config = dict(
    model='CTC audio transcriber',
    dataset='read English sentences (LibriTTS-R)',
    train_examples=15625,
    moe='top_k',
    expert_mlp_ratio=0.5,
    shared_expert=False,
    width=256,
    max_steps=8400,
)
Rows from block 4 of a small CTC audio transcriber, named by matrix and row number. Rows with one number belong to one neuron. Each number is 128 + 24 x the weight over its row's rms, rounded and kept within 0 to 255. All counts start at 0. Numbers have three digits each.
After each neuron's rows are labels from the 100 clips, of 14976, where the neuron reaches its highest value: "strongest on" is what is common among them. Only what is clearly more common there than usual is listed. The data: read English sentences (LibriTTS-R).
# fc1: first MLP up (model.blocks.4.ff1.fc1.weight, 1024x256), inputs 172-255
# fc2: first MLP down (model.blocks.4.ff1.fc2.weight, 256x1024, transposed), outputs 172-255

fc1.48:158133130083193133161149109188129172099113168104097106118139189151107153078140168104118116121115130105133136074122154119117114143136128167115137128071118153144121152126115097120167150118185138135145136112101125104155130129114134132091121119138079090122
fc2.48:161111109129121071174119117143096104146078127111136152157157144106127143122103133170124143151128152130151172098142142114133159171155139130114158103131152104117118168189148121082125159118126149083139142104177121099126166131134170128139127109112126130110
strongest on: text has "voice"

fc1.488:139109144186135100130076172136158136158148134147138161128143138140114108115105108143108083131159152124124100128138124124156138184099143137137140151126134142096145171128163114116104127131157172139122163156167158120139140127084079125129096131114165130120
fc2.488:139085128077136140165069187091123124150135137101134106149151101149143121114078136089121146133137131139168097136126131154139119117122133178115122173129137130087159115135122126142145113129181138079127125129135123124130147148101125154149126081122123156133
strongest on: the word "that"

fc1.492:132147127123114114106167155159144122111137137179125095130159098149146116130127125149134108145140159122213090110109080119101121108162128094139121128108074176092169128111138154119084073113190113125111118110187134144134141124131087125158170135173145102146
fc2.492:115132110133144127113136111167130137113165118094108130157116117145132152136113086117092089147135139168109092116121144132176171086136124121122129146157117158100134188128188136087127146134118137058142162129126075117156146151159151139125134152171184166121
strongest on: the word "her"

fc1.410:146127160104125132129099103109109174129126132127118137098118111147140146121132130112128129168139117151167174116155116120122105122129152094125141162113124131143156119158095139085126146107135125122137142121139111168098122168134101126158123136163147120123
fc2.410:110084147105161167124149084125150171185191132106129130112141106114135156122162133135171157116129124123112075134104139115087121083151127111143151130106102148142152141113119099127159099128131137010121153088167170129129159144138106140125133130119149135117
strongest on: the word "he"

fc1.484:161136142110133109139167104154132138124164143124125097117106156140105139137123112130118078151109144105132136153145146128094087095152135061184079149106091125129130118124145106116150151133115143091155128123104119166141154120118117161071156135141140136164
fc2.484:138116100135128135108138138160141134126106084159128166123109127149158111109133105131102149093148144129176131128126152158101157054107153109125152135176057080121132114100141133116109113086136136094120116125105131142129185134157171145113108102146132070144
strongest on: the word "with"; the word "without"

fc1.665:180095111133073113148202128122120128101104140115114141114142105152156125072127180126128096112110140164131154103116156112110134106145128153141122159105144166141138136143075111103119154146095119132135137149121145136133087102142107131137118146071160111089
fc2.665:106144099142116110142114124108121110145152153167159108170146154145112130128187156084134110131139071115138116148177142131095173111110082140109150119094169129130152145152067081116110151120116119098125117114111133139135101115106106138143130117126108095136
strongest on: voice: female; the word "him"; the word "them"

fc1.58:116141192120144134130108134122115171110111119104088112102142107142135150124120116136126136121171169110144103113160119112157142136133151102153132077109076128167074123070164157150116123106123151123108142139128111114164135123126124171124157106126101163185
fc2.58:119120146166066152129121103122111140128147144114082100115142140116156105146142133111152142136094138134127098157141108145091145173121103097116130116145108071135143080138124123137117108138107097067121098120123121100144127166156107122175141094151149142110
strongest on: the word "me"

fc1.581:118136128108142113085093148137164106100109108119111133136120135089111124159116108147135119147132135181132154147116169095127130142120120138131119121102114122130124147165143118095149149119151109122099108188181119106174165137155162140099127087151137126125
fc2.581:098165137134159105131134128145085110103168113167116149171117148121101110094103120110130130132104103150152186116150136105146112140140170148149130113128124174124126144111173090111104128132126142090128152107163098115116103142148086110148128080161159133120
strongest on: the word "not"

fc1.355:138085127056126153150124144167120114134138146147121149067134136150140121109132137133138108160116104100167139141125119122112177158119160112124138067158142140118123091100113100128090126129123120116086135110138171096092152135128088116155123142112119150128
fc2.355:141112117177109090153102128205114157101104154141127092142092133113125145162148162141164188159113107114120123164114102113125103139124129126160132084116105128113107089109157130157147132132114146088140138151133131131095149116163126130115112144125117162138
strongest on: the word "young"

fc1.502:078086128149160149158125137118151131121125089123152146107128096122102137110124133132160147128156125184149124137105141146153164162144177122141134139134149175115135110139141120094128147092130136100119125162124103106109134113127159127116089115114112123072
fc2.502:101124129099100136141152161152111143148161116103131106129139110124141118101097121114122141144116099136124085136118127115115125145093173104148122125124109146136132140152146118161135117091115164118128121130124137120078099122138149170107093117138146134103
strongest on: the word "you"; the word "your"

fc1.414:155150064110125086119104151107167120154109150113095109142108153154137146161138090134132134146130152115151132153132120100128134097127107127139129145120138119089143124131166140168106112134141116093120140162117098087151185093132110130102118105119079133167
fc2.414:146149140128099099105126147147161141110096140164137119101147088109162136129111138124105115180118146118102136126123120110137151113091137139083103161139137087120120113111101155088101108111143165094139114114113142113115184077107153195142112145091150112121
strongest on: the word "that"; the word "was"

fc1.298:154137153114108138174102134139149100165117067077160161143140165136125148152163140157163106119158153102133131162115113137116092116157134064139147147134123161101189072147124110130101098101149119117111129158126157149134094121157143128103139151123152154141
fc2.298:102158133105087114130091123113099135123099106133126128174162111102122116129120178147136140105094148121146147165121124102138152094143122103152171104178077155112150090138124100137123120142150152110088114150169140125084131157146143144124126105130125119154
strongest on: the word "more"

fc1.372:169113194143161155146114116125120102156169162116096176085129138138108129141180116129108132131129134111166099128127097112107076137131121124106093126145095136147150135127140161135108159144116120117153108114213117128084178109146110118114153130137079124147
fc2.372:151139145100135137120134118129116122115152120077127119150124140084085127128183158116164099163121118164147150108116113120142129132088137141104129134151114126099126148135146118148108145189174122053098156097156130144076135151111149134134099110115103100150
strongest on: the word "the"; voice: male

fc1.441:115154114140105153100112137123091175118103114137190149108085104129156130140158150138158137130108093120128127127132093184124127127128178134167094137138124138136114124155142129116073140110097124096106147142140108117130065123126131128147127138137134158089
fc2.441:131154108155131133144102169109093135130165141095145164117117060128114138129157125163118096146113083120157147099146103138128132085152147145121140104153095135119136139147131112079115144089124099100119143186140110163118109128110129112131118104154157099154
strongest on: the word "he"

fc1.638:173186121097123118138176160114175154150133109135147139139152115144124136102105131111156141129147113167130127196142140105121143162145106109168146101148125128126102115086147087133111152113148118118134127125157163097122123151122088134118086114154113141116
fc2.638:117155066164114111141127132122108167147152140130148105133136166175157103119144134129129154112136134108140140099144130108145126115122142132121154155140152091145097109117156163195103158160168122102111138129118126121164169134152141096082149113121085105088
strongest on: the word "me"; the word "my"

fc1.425:136117162149135185147123154125165133131130196186171116124099151127155158123111096162082078123139124178143091118149101120157158125135107140096101070121106119111138093181123113136110096095121117085124128167100105147130130087114056139174135126096149135189
fc2.425:145116105144125153111119122107148128149125106109111138140128171112132113157148141135121155105142143152108114124123128134126163095127174110127102127133097120164106129113134107123138116105129107000137163150096144150142096136123142111136157161074165114085
strongest on: the word "of"

fc1.609:148101143165122154111131110138126127116089174113148163144142126129114178165089132124099189146104138107167143121121161131099119118158106125119110087075131146129127152134113142153154110129159116148182171147136119156159131122108155103121149135120138150105
fc2.609:146136153105159100158119116132144111126150130104135135139124112156153123175090148103080115087135156123125083100145094122142129121149133175127117109081126147117119168170120124131116143096147112145115138121107144139112136104160115112132134194110123096152
strongest on: the word "no"

fc1.44:123089113175124167098090136164099147167169116144049091144079134094092137138156127133134104128176141125127118150139087089145138117160149092156138122118117090096106109126109120101161148080133171129154099140111115144102129122142125122124143128108114127101
fc2.44:135124106144122137126157109108128113139155143126153091134120140111140092136147144143202134144097146140094101161121120110105165168120143093145138165077147136142145146120139150170127127105106148037070120100107100118131079106126157121114112189088128124109
strongest on: the word "her"

fc1.299:096200101134105098132119113146117140161109120132129127169168160126157119137091137110124103118097095111110132118164139123146155126143158099166122101142151123151104131116141100104114108105182125144169136105161096116119159137119130132114161135148124113086
fc2.299:132135130089145107138139141109114129135127121130131149122143091120113134137169144141141132146100115184129152122138086090093151106147118167080141153126073120110125089144139097134149104137152129103172137155129129120146145149142147162153159146133196116117
strongest on: the word "you"

fc1.255:148139123137119132170175119136126101092103134125101143119101141127094152161156135150136136085148122154142065145140118121101135090134105136180136114108138116153109112131116100111155134150094141121155167116110144162125129109162144118111159141104147129129
fc2.255:108118104146152130102134128158132088142142129132152130128154119122074160144157110100149166116155160088136100139164141135107136143170151146125162150147095140096140160115119139111166163105155133087069126077135165164117149131089100154151119126131141123183
strongest on: the word "he"; the word "his"

fc1.116:140119142125140125118122128122081119152138152110144121090155132127118128143133138105108113132148102128124129156134152124168087073180087136138082125105098139151072127114126133147124128125169118099139148072078173159146061170119103112107119173156149131155
fc2.116:117092130145105170104156141105125122137116147114109126099172123073106098107156158158098121104085139170097124115121118190115104094137154110136106136162156126128125169155162131122126139130124104061124099092165118121144135110145121122099121128094120099072
strongest on: the word "of"; the word "have"

fc1.195:162144118157116079137155112112094130120155154131090146112108117128116155145143107171121128105110118146139109123115119126147167120149124147148118122137125140158130149095088118131164129110125141115137130105123161110085146076077143088144151087101184097085
fc2.195:107127103134154053118129133129135115142124153126111105099164143125095119156132085114136145180107093093091118146097121095175149150105114100127095129123103100120171126092114091166153083130145143031123102086093132126108115154108135108163111135102121098141
strongest on: the word "of"

fc1.26:127123114147106131117125132134110197172138069108128166065079096103114121129109125115173126106126088128145114116121178168123146132114150097142147160104113180159130149159054103090125148136170111095138120111134175122102162216122134097130132151127130115112
fc2.26:145131124122128107120115113139175142172121111131142141107121136127084095141141131144119137147089146099117142139116146104136134141119167169140127130100118120117162104125120123134141128094123124189102153108123157143141139143110141159088128110118119120146
strongest on: the word "he"

fc1.91:105114126169115130125151165133111118099154139115124156158098111103077102118117063113168120122102101128134069096130108119122085107119128130142149128127149122105101079134101133137120135139107143118125127151149105171135094138124110125082135133118165155146
fc2.91:123131138168133144166125142136102126105111155138137124122159138079096135121155113123183116142137154123104109146149139121118131165099138157141181126099106104150101168085142152137135159132150143000168143155120166122143134141115103131127123128098144101163
strongest on: the word "it"

fc1.708:178126146112134087097123133119073143163136118144150154142131098114101105151107128138111087162109102097099108137130142132123113155131086119143126140137086126115122097118128143161086163090148164105125147119162122127140138207088136113182124091186183153119
fc2.708:162121166130106107130086144127126112121104145105104156117091136143108097088134124119144161119110192081158142172124126148122132124140110143126130164102116110125126160136107128158120128092157157085165117133161137132079127143148147113116159150162112136107
strongest on: the word "be"

fc1.742:113174159096139170125102154129167109135165166113125129166135119143138144085156164163095146140116128147101153098148101134135091121094158145104133136130120141159144160127145121128128134153111142100128094089141112126112122105105110107122149142128088161143
fc2.742:144125123126113142105142138106104096168108131113111137105150167163126153095159154140080133094148133122146101100149141137108115139113125159121151106154117111140146138098116118105123133184161101104069126126135117112163134144119163102163104107122104158121
strongest on: the word "it"; the word "was"

fc1.46:137131109122137120135110121130132108124126179134157153140101183174100122104139136118116063128133143095158134120118150131107142127125156110159127141139117178128106116144129149121136170069114152108151134124171123126085151120115116125127154089108159115203
fc2.46:160097129163130123124176122109132148144121090132135156125084155108130089134169097075157144117129089127165115126147134112134143138109144114115132138132146133139133105158125118120105117150125131019146113132159112135113121170132150151125119105114088129112
strongest on: the word "that"

fc1.401:128108206131111146168125133152122118102104158127127125138126148150157116120144105186124137134144154163112123113121128157144140077092082091101102129082155176123118067132130135114109133158104099132163137155104132047105120165137116141143144112133100136133
fc2.401:124167104163067138155138112092154110131132135104110121096103105112150113144146158099091147126120143128143101111137134137114135161153092121105136166122088110123137130088096154113098169129123129133123139096164095135128102126135147100089123096113119137146
strongest on: the word "his"

fc1.468:078146118117170123068133136129116139127113120094100158116107124102152148140126116129138143151124148135121130121124159068100137060165139075117180113152152118113126123126116122142158077174123104077122144101097102145121099115133130149118143141145115157102
fc2.468:066066098123110124124163118121132119128131123094127127131114136128120116158134144164148142120103165132154123133150181088156137114114108099110147108161133183118125103160128131135121079118092141081118122139145113165106079132151095100127129143125127118115
strongest on: the word "we"

fc1.382:101165098145144150106107109097117146136172109135092097151129091110200173148176106122122172138151123080145126108134163114167155105127083126154156120139132105129111119120161115171090126122111107099189131123162120119120117128094148156155131136101137120161
fc2.382:141128119107121169104133113159138116106098099098124101152144097150113121097142092133114110127154096089111102130161130136086125103108123101092105164127152143158097159105145119118143108129121147019088089135100107140096146127117116128166098110104138137132
strongest on: the word "that"

fc1.301:154132120140086149170079094093111108151131154108187086135140128124097144079122105123139119130144127122155135118120089124144124153158147167153167152131144184106120079109150129101129161066126138091134113176146102133131094095140134153140118152150176130080
fc2.301:115094132107128174120140152133106150160149118058193105134190101120131108109125115148116155160124124092150129129138140094136143141118146138153128131154088145152166126112132149139110156100107149082133130123117102095104101150094120118175120126140158145118
strongest on: the word "you"; the word "your"

fc1.267:138104158186157133148143155151152149104121176151141129094144143145142143136149152166113104082100134122112099139122111106131152096158146104129118135133129092180146090101103137102142109150123122135189158088109107128172117122181146151104149137115095169150
fc2.267:128119116122117115121178093136185102159125095139135140127121152122130143154109132131123148138084124196096135131129096147142159094180153121099103194122104125112124126112135139151123171092111174000080108116097096122149100099145092134118083120136124148089
strongest on: the word "we"

fc1.451:147139147116135140122123104118121117145132166118119110114101118096116134127190106150170157152150124112122147084129139115139142135183053115122171157119075106138111080154152152137074173158144093116169147108130136106111140128143128133157125165115111129098
fc2.451:170113135135154184108131122150161121146183140082164101134143137126107157145209132185096123145125150100139069120140111088143124149100087130161154092105120117120122121108115125126125149138127131121144111140082142099137144103119120079104105133141114062113
strongest on: the word "not"

fc1.337:135151116121113138088106169150144155129161113113153161147081172138143128150070171116108157160180106191125136161153132144101133102153166145120126100127101152127084102127136128171185140111127063116096158157154124114134136141170136140146098164092098125149
fc2.337:114162142108151139087162130172184152141142136120141127105133127137144137170113134128136096123132118126101111100105122124119156124125110178124150139136119159097161079111134135113173147113099046108123129136166153127152136124171163121155126163142127136125
strongest on: the word "young"

fc1.515:158124167095108171129096112100122130124145115122121118134107122148096125115099094130113111104169123137077110155130113111156132199103102131136119116127178147131111125112104175156145097138171152145165145130093122158102138088140099168161126098174170129121
fc2.515:156161156132144105099127131121178140125132147115134134134097154117143125100129147108143128139134172137113138169114095118094130141102153084130152095085147103092087131088149104124155140173125116133129132087126139149110162084110101163128119137179126143123
strongest on: the word "it"

fc1.656:098127129100157096108114133138121128106161084157107094110160151149106143206116092107129102143128121192141162145152100131189127146107122127122126148144112141126132129112122145131067091186153123112136136113095138159128133084170101112156116137127110160090
fc2.656:133112168112139114102142119155123139141178090163108139086086112146125125128151081108164119141161096149140112129095090097141139119125117109120131146121174137122134115137095107127132099123091120152108131151124131108102130087107128192098189135151141136121
strongest on: the word "with"

fc1.765:138161142140132103130113138130114186160114162136180145156157108125130127155213175166118124141117134136082126069155155116144133142116179151134088119104151138108163121072133124147160146103137111101138097115147102139098137127136106161132137100096125109085
fc2.765:119139139169132120140149077133132125093086147090151163153102130154139148124198118132139108073086129152133089093155142135125143107105167143142100092152124126103141110134147140133131124113149081047156157152175089141141127149129167136094146092153105162057
strongest on: the word "with"

fc1.83:156147145119101129102127145130168133123102117121145097132162125137108136142156148129121127161115125081130151149111127148141182143156156144147139120145129143146111135152141130141166124139132135120126096111120126111133096119156162129149168140107111185158
fc2.83:146185140120097127141110105143113142138133142170097149149098094115083155103144118095131124128115123159110098125128170107131124106149127150115108119126160096165123113117161106115121150137137138054161103150144183109105127188120136159124112149136142137122
strongest on: voice: male

fc1.85:137154135099147089116126128120117118122142105147131103137146151103159159118177080128118121174122170136120155105132128092147165131139145106115144122116144100138129115090148118167079096112123121088055140121100130114169095088166111115129171117135114136153
fc2.85:110124057155113125128096103156144068128100121046114086124110114144120069154133080146137121137097160083131150159138106134157160105113138109108135153094201126129128155146129110135111112154104075088131134141118126148156105124134132148163124111107091139107
strongest on: the word "with"; the word "when"

fc1.184:135148138150175083109142149122115121098134109147112103093131094145125150120109182127127146148132141081087127103179063129110125145133117093102169150092126143071166055161143129165137138146109139102150121123119114206145149126140130127083153096123105125095
fc2.184:110131179147124144104110135159139091154162117157118143102135120149124107129086092127127143118129133141141117102124125125153089122138127188120162150143122115116128149187110127128103100150079178133179127141153123135173137130158194140172105107073160119084
strongest on: the word "the"

fc1.373:159091124136144123170126136115115136089116104141093155126141123080131180164097132165158167135085142105142157125090115126126100153192138135130147158092099118157120077102084121139117123100130112111127133120152119120157124131092138142129153122109115171081
fc2.373:114164140127135124160116116142161095124115154122120142119167083114131151158100153105114137120127111151141114097131147100120146117138130125113120131104098120099130151134166172083126117123149107021101151163118172132121100131127116134088130172084120125125
strongest on: the word "no"

fc1.15:140117143139154097124150133109124120102140118125145116137126112091161090176140167092155133093125187094144141090102119099188121089140095124137150136148107115086160109129137122153112144129120113104148138139110109120126128132103131100106131109090120113182
fc2.15:140107139168147125137105141100161126143127168136131127098136149148147139174153116130095101119152155087129111107125074145099131135136116116110116126142095130153074098143128063135079136146090145075101121131109118147105144136129138111119156160134164137150
strongest on: voice: female; the word "said"

fc1.136:129122127156126121111112138140113115123134140153154154098123090156139121127103169143086097154072158162157104086121129138111108138112105101153112151108125120158125142147118189148162120140094156110105144139133128105141129107129111069143123097143087122139
fc2.136:109130118113143145069134080114163095122145129143146185102119131175084103105110131140093134158079118150102177129118121113125162156092145117099091120105107124124142126131130157156106148131136160136123104121152140105111141179108117092163112132152127123152
strongest on: the word "not"

fc1.304:131112125096109105074156126204109119090151110149112136109116095114109133143133132109129131112122166146156138123090161155150114170104117133137138135170129159127146166142112089105112106114109137110124091098151124141088096113104106133143162169138113109133
fc2.304:108123132147135109092120139124136103130159095119163087132156122096117131092101148133162130093102136110151100125106138145118112143130126127120153131068114117132123148132112109141087123178113130060118126133099117141119124122129125097107119152136101115143
strongest on: the word "we"

fc1.243:153074070126089115110134143136138120078122124145082117111157179130124120159128139152124114166149111120144142136124144132145173122127108118159156117142151150139071156156093144151131112123139157118126164093138178107143166144104126089159060101116132135103
fc2.243:122088123147068166101128151140124122110086106102132107127149101118087145142117098101128137142167144124104171163106076136091102111137114138116119135161129122111108144146147107176134117080110089092134114097115113073119142117122102154104134142128131139195
strongest on: the word "of"

fc1.164:149090167145111147127143156117134094116149133131125145148125106157116122135157091140126149150125094160124107123114155185122178117152136176153102098169144110111144107080138116128112147128136092134114141159162147154167151128150097140158119138142119155109
fc2.164:117149128116066151158087171088112160129117151101129117150128136135146123096141101139143110146099156126088096132110144122104143128138138149131169119130097149170092109112129142089131162180135117038117139134129145143144163160127155105101102155107163104140
strongest on: the word "his"

fc1.551:107199139118160095117112102129119114136120075132126133119152153136105111145134162139129153155099174144094116141090184075106136151148139121126115128121123101146127103121119157079106110107136131061128115114132114114125111107177136087118135136092126143094
fc2.551:111142121124142148137115135159123147128124098090092134146161120108144109158120094150152134155104143115119126106103116113117129125121145119071122143101113178089092138096101102086141137150089131052116084130158131114094089148144132103153108137146155130087
strongest on: the word "quite"

fc1.362:179116095149092125148168204126117122175126121116142113142076120130124113113110132087137132107141126096146117119102152139140136120156105136156135154126107156125103103115125113158157074107108125127111120112082099130155118157142112164144136109120107141129
fc2.362:152145140126133124124138136052141135082117114139135168149114117131135115109069120131125122128105094130116154114136124151127128123089114120068117125181120142137133148126077142122116089100031144090144125128142121154090111118158141152126102132097148169155
strongest on: the word "be"

fc1.703:137092082085157113096139134168118147126124073138176133130061148132109128147141122096110115129109108101160117129174119097148131111118123136175137134151135158155094113144140161158152132129160108098124103136138112105121137141122135126100136156118135157157
fc2.703:117143114081117168100131125157121154152111100140144106117133141113115119127105115105125175153141087114154153123125133157107098156167132119126087115114104133068134136150146091125136138100114112000147117141094127135126104111124136112158144159115152108130
strongest on: the word "her"

fc1.666:142165124094149128121130129140145109158160144157109101136103107138164171114134147108120091143102138137127135142122097134121086123106122129133156127137132145120175131113213149071149129138139176128139122141105129129117113080099146112171098123136115110126
fc2.666:148120092101136111110103138162136091147121182106130128140140127181123156103143160122077138123134180168126141090137132123115114136102186156124144124166119127153130080108102124066105108126169110101145133128127113159154142128124148111141102117090130126110
strongest on: the word "it"; the word "was"

fc1.719:140158105205148143091144091151126152091158137093123124059098106132159133083164128171127123095131131106137117092098149136084123114151142117211138118157141130131137088074110150132121124134121137088170114106125131125185082102139101160157093128112132152119
fc2.719:124162089121132154140155120131127115124135092109096162146171072113096120126114100171108107148113114155156158097166110106094150101099134111164146126149147118121144119092142150115104154137122148070158167087149168146142151134120143130093120111129134109145
strongest on: the word "with"

fc1.330:117102155148103151133172094125103086107166121104132160105131149150109115103148115145118122167119106131128129148134143107149155117141103135118144105148117118129120087147161122134162123142097126104109134132167146108128136124118125140127110142151127120111
fc2.330:089133158107161122094153110143102099117145121137121138129109150114152128101156132154144152123119129140114130108170129139121164114133145134129136136155073128147119122154122141131103154134131146000115127131130099131111163153144157151138152134147124126146
strongest on: the word "it"; the word "his"; the word "is"

fc1.344:168119123155104107147132078129166176078159113147114126173140112140144124117145086137132131130085105114106112112080121097133164141151104107142138109120128079138097127095129101130132144146132158103106119137104132123122097128119154149131143132099099130139
fc2.344:132164131139107122133105125119139124129111136118092124149128101104103121098145111104112168111115150142141167144153152146106152111152132092136068145137118146161128136136120134110106128131136118000142155142123166142103117186098155078147104078159137122109
strongest on: the word "with"

fc1.127:122150129147107089120153114116122130126126135125105082085134130101107119142154123116098151113122153157090183128140123123150135116141115167170103108114086162142102100112100127115146123131139123107126091127110151156166085135103128090111105142132154103162
fc2.127:125092107137092092155123163125143122123134132163130143056158091077112100118147121106126111130142160152128128108148121169111132182130147103158092152108186142139111119106107170147115159121146081123132140119095089112150142100102150119136120114106126119099
strongest on: the word "of"

fc1.440:172114124153154133140113139070132119111149118116115109118134152097130090108111123124097097142122148093150125108119117135117099130094106119089112122122169112163114116115119161079108139134175164120115127109151107119150155095141087131112127132145114126116
fc2.440:117115128107129141106148107146136138184128144142172117143137134069122078074084123148121138154123134128133116146142119111134160103148176154114113127179126127140115116104095155123127118138119124031125113087086070113112132131105127139130149094102140141076
strongest on: the word "we"

fc1.760:135099129107137104170131120166087127126132113119097137106113140112136129128064101134146104116145126148189132117143118109104119086149114165122125109101130122129100105109139147122131102112092185113134145133114124150140129099152126133184094176130100100146
fc2.760:108178114097130109178151146094161113106127128121120113122138119102149127088078129116141169114114160125102126122145124136105125092107143114115151147146073119133145148124149154151124151132140137034099134112114111172146133125146170087144176123138133147096
strongest on: the word "that"

fc1.384:095106125122122167169129128177143105152096138161123149115126152157074106108135092175118088143140095109143115132142140139168151125122138128148145055111129138144089131069118125113150117164168107151118125149126134087168122125108131078133172130151125138123
fc2.384:094129117156104126131095149140128139121122168109134144151123107107138099140118125139136146146126090130126062108119146115111109167141138181108123095109151087107085074107150148139161157139093158069121111150130122138171159144117120138142081112136159168133
strongest on: voice: male

fc1.358:157081112108135149160111104114118165121101152136101085163135147145127121141170149118064118123131136160124122071129129138133107163152117161117154132097162136147116109130127130150101162122124092117104136124091144092116160149150139152130091185156121147161
fc2.358:165102146151063167124149130080119131141109139121117137143112154145106141119154104127105132124164094141094113134123110111144111169142082176149140162140126118075138151120108123144133178129107151169158142148137111092123127141142134108154101129097091151130
strongest on: the word "of"; the word "one"

fc1.343:156163112115107152124106166137148151168144095110058112092085112135142142111098161140082144161105106133102075111121125161124155157132123158150107105155168098096155130151129082162132143136132092113125135138121100152123149129126136116119085125118114128099
fc2.343:189135114145183131125127111136119143122130141123144159122088088161130091118153140129139121146166163108137179125156141122120132120103157137109142159086129113142157083072072085152089185138108109104116188135128153120095122128104128092136151189140104187156
strongest on: the word "of"; the word "one"

fc1.559:121098120145105112136140119160165112139112138124123090126113161139136133156136112152157096150137136101136144094154114095129130101154063117093129110128127162129161084111117108164134129117135105112155139106055140116137128135132150140089155113154156143126
fc2.559:133152097143114158125091114116119072174093116172185165135155129098101163153099121136179126122140105121165123161143117104139126114101154088125141126131046142126153139120139127139113097103146147001118133092103124116156135140144104150103107100140131121153
strongest on: voice: male; the word "with"

fc1.443:146110136163164152100145130097102116157158104110107109101151137107139157135130153128126130123174151131136123116136151107115088111141085131120167142178160096145124106144125183085104069140168154141128168112151075155129147125125127125121183154138133108111
fc2.443:143116118142157157121134112088136146143180118094154123133123132116109173105124076139165140165112125148147138126152145131136146095150140081104111115131130148110129150116082128117126144079111137026106100116121085131156119121111096138148116119105130159101
strongest on: the word "we"

fc1.90:150115094153118126170105125106157139154127146117118113112109080140080099177129104130138138160185144091160131131086147073161100114160115139116122124141093153177135121125123134153082111166102111107122100122135084104120158135132121144134154168122150134147
fc2.90:152118138107144148093120132130134161136123129115160156149155097095135100112137129145151135089123137148130114170121119107118137149137140128119139154115079112113118150147127122101096149162155143000119144120125151147124102119158143146140129108145113147098
strongest on: the word "not"; the word "much"

fc1.447:141154101125131125138169132112170093072088134124119123133142062077111145147140144112145126150118158148158126157123147109129109133157097127122173111124095102105127150115153112139142118171130091139145136135107097126113173121071118128122076157087128155131
fc2.447:147120111114135119111164135137150113112103129124142162160120130136115159132106150133137145104116183098113118088136153103125146151160064131132146137129101113150122173095117097139154162125109135063099138118103163167163120116113106118144115166115138112166
strongest on: the word "no"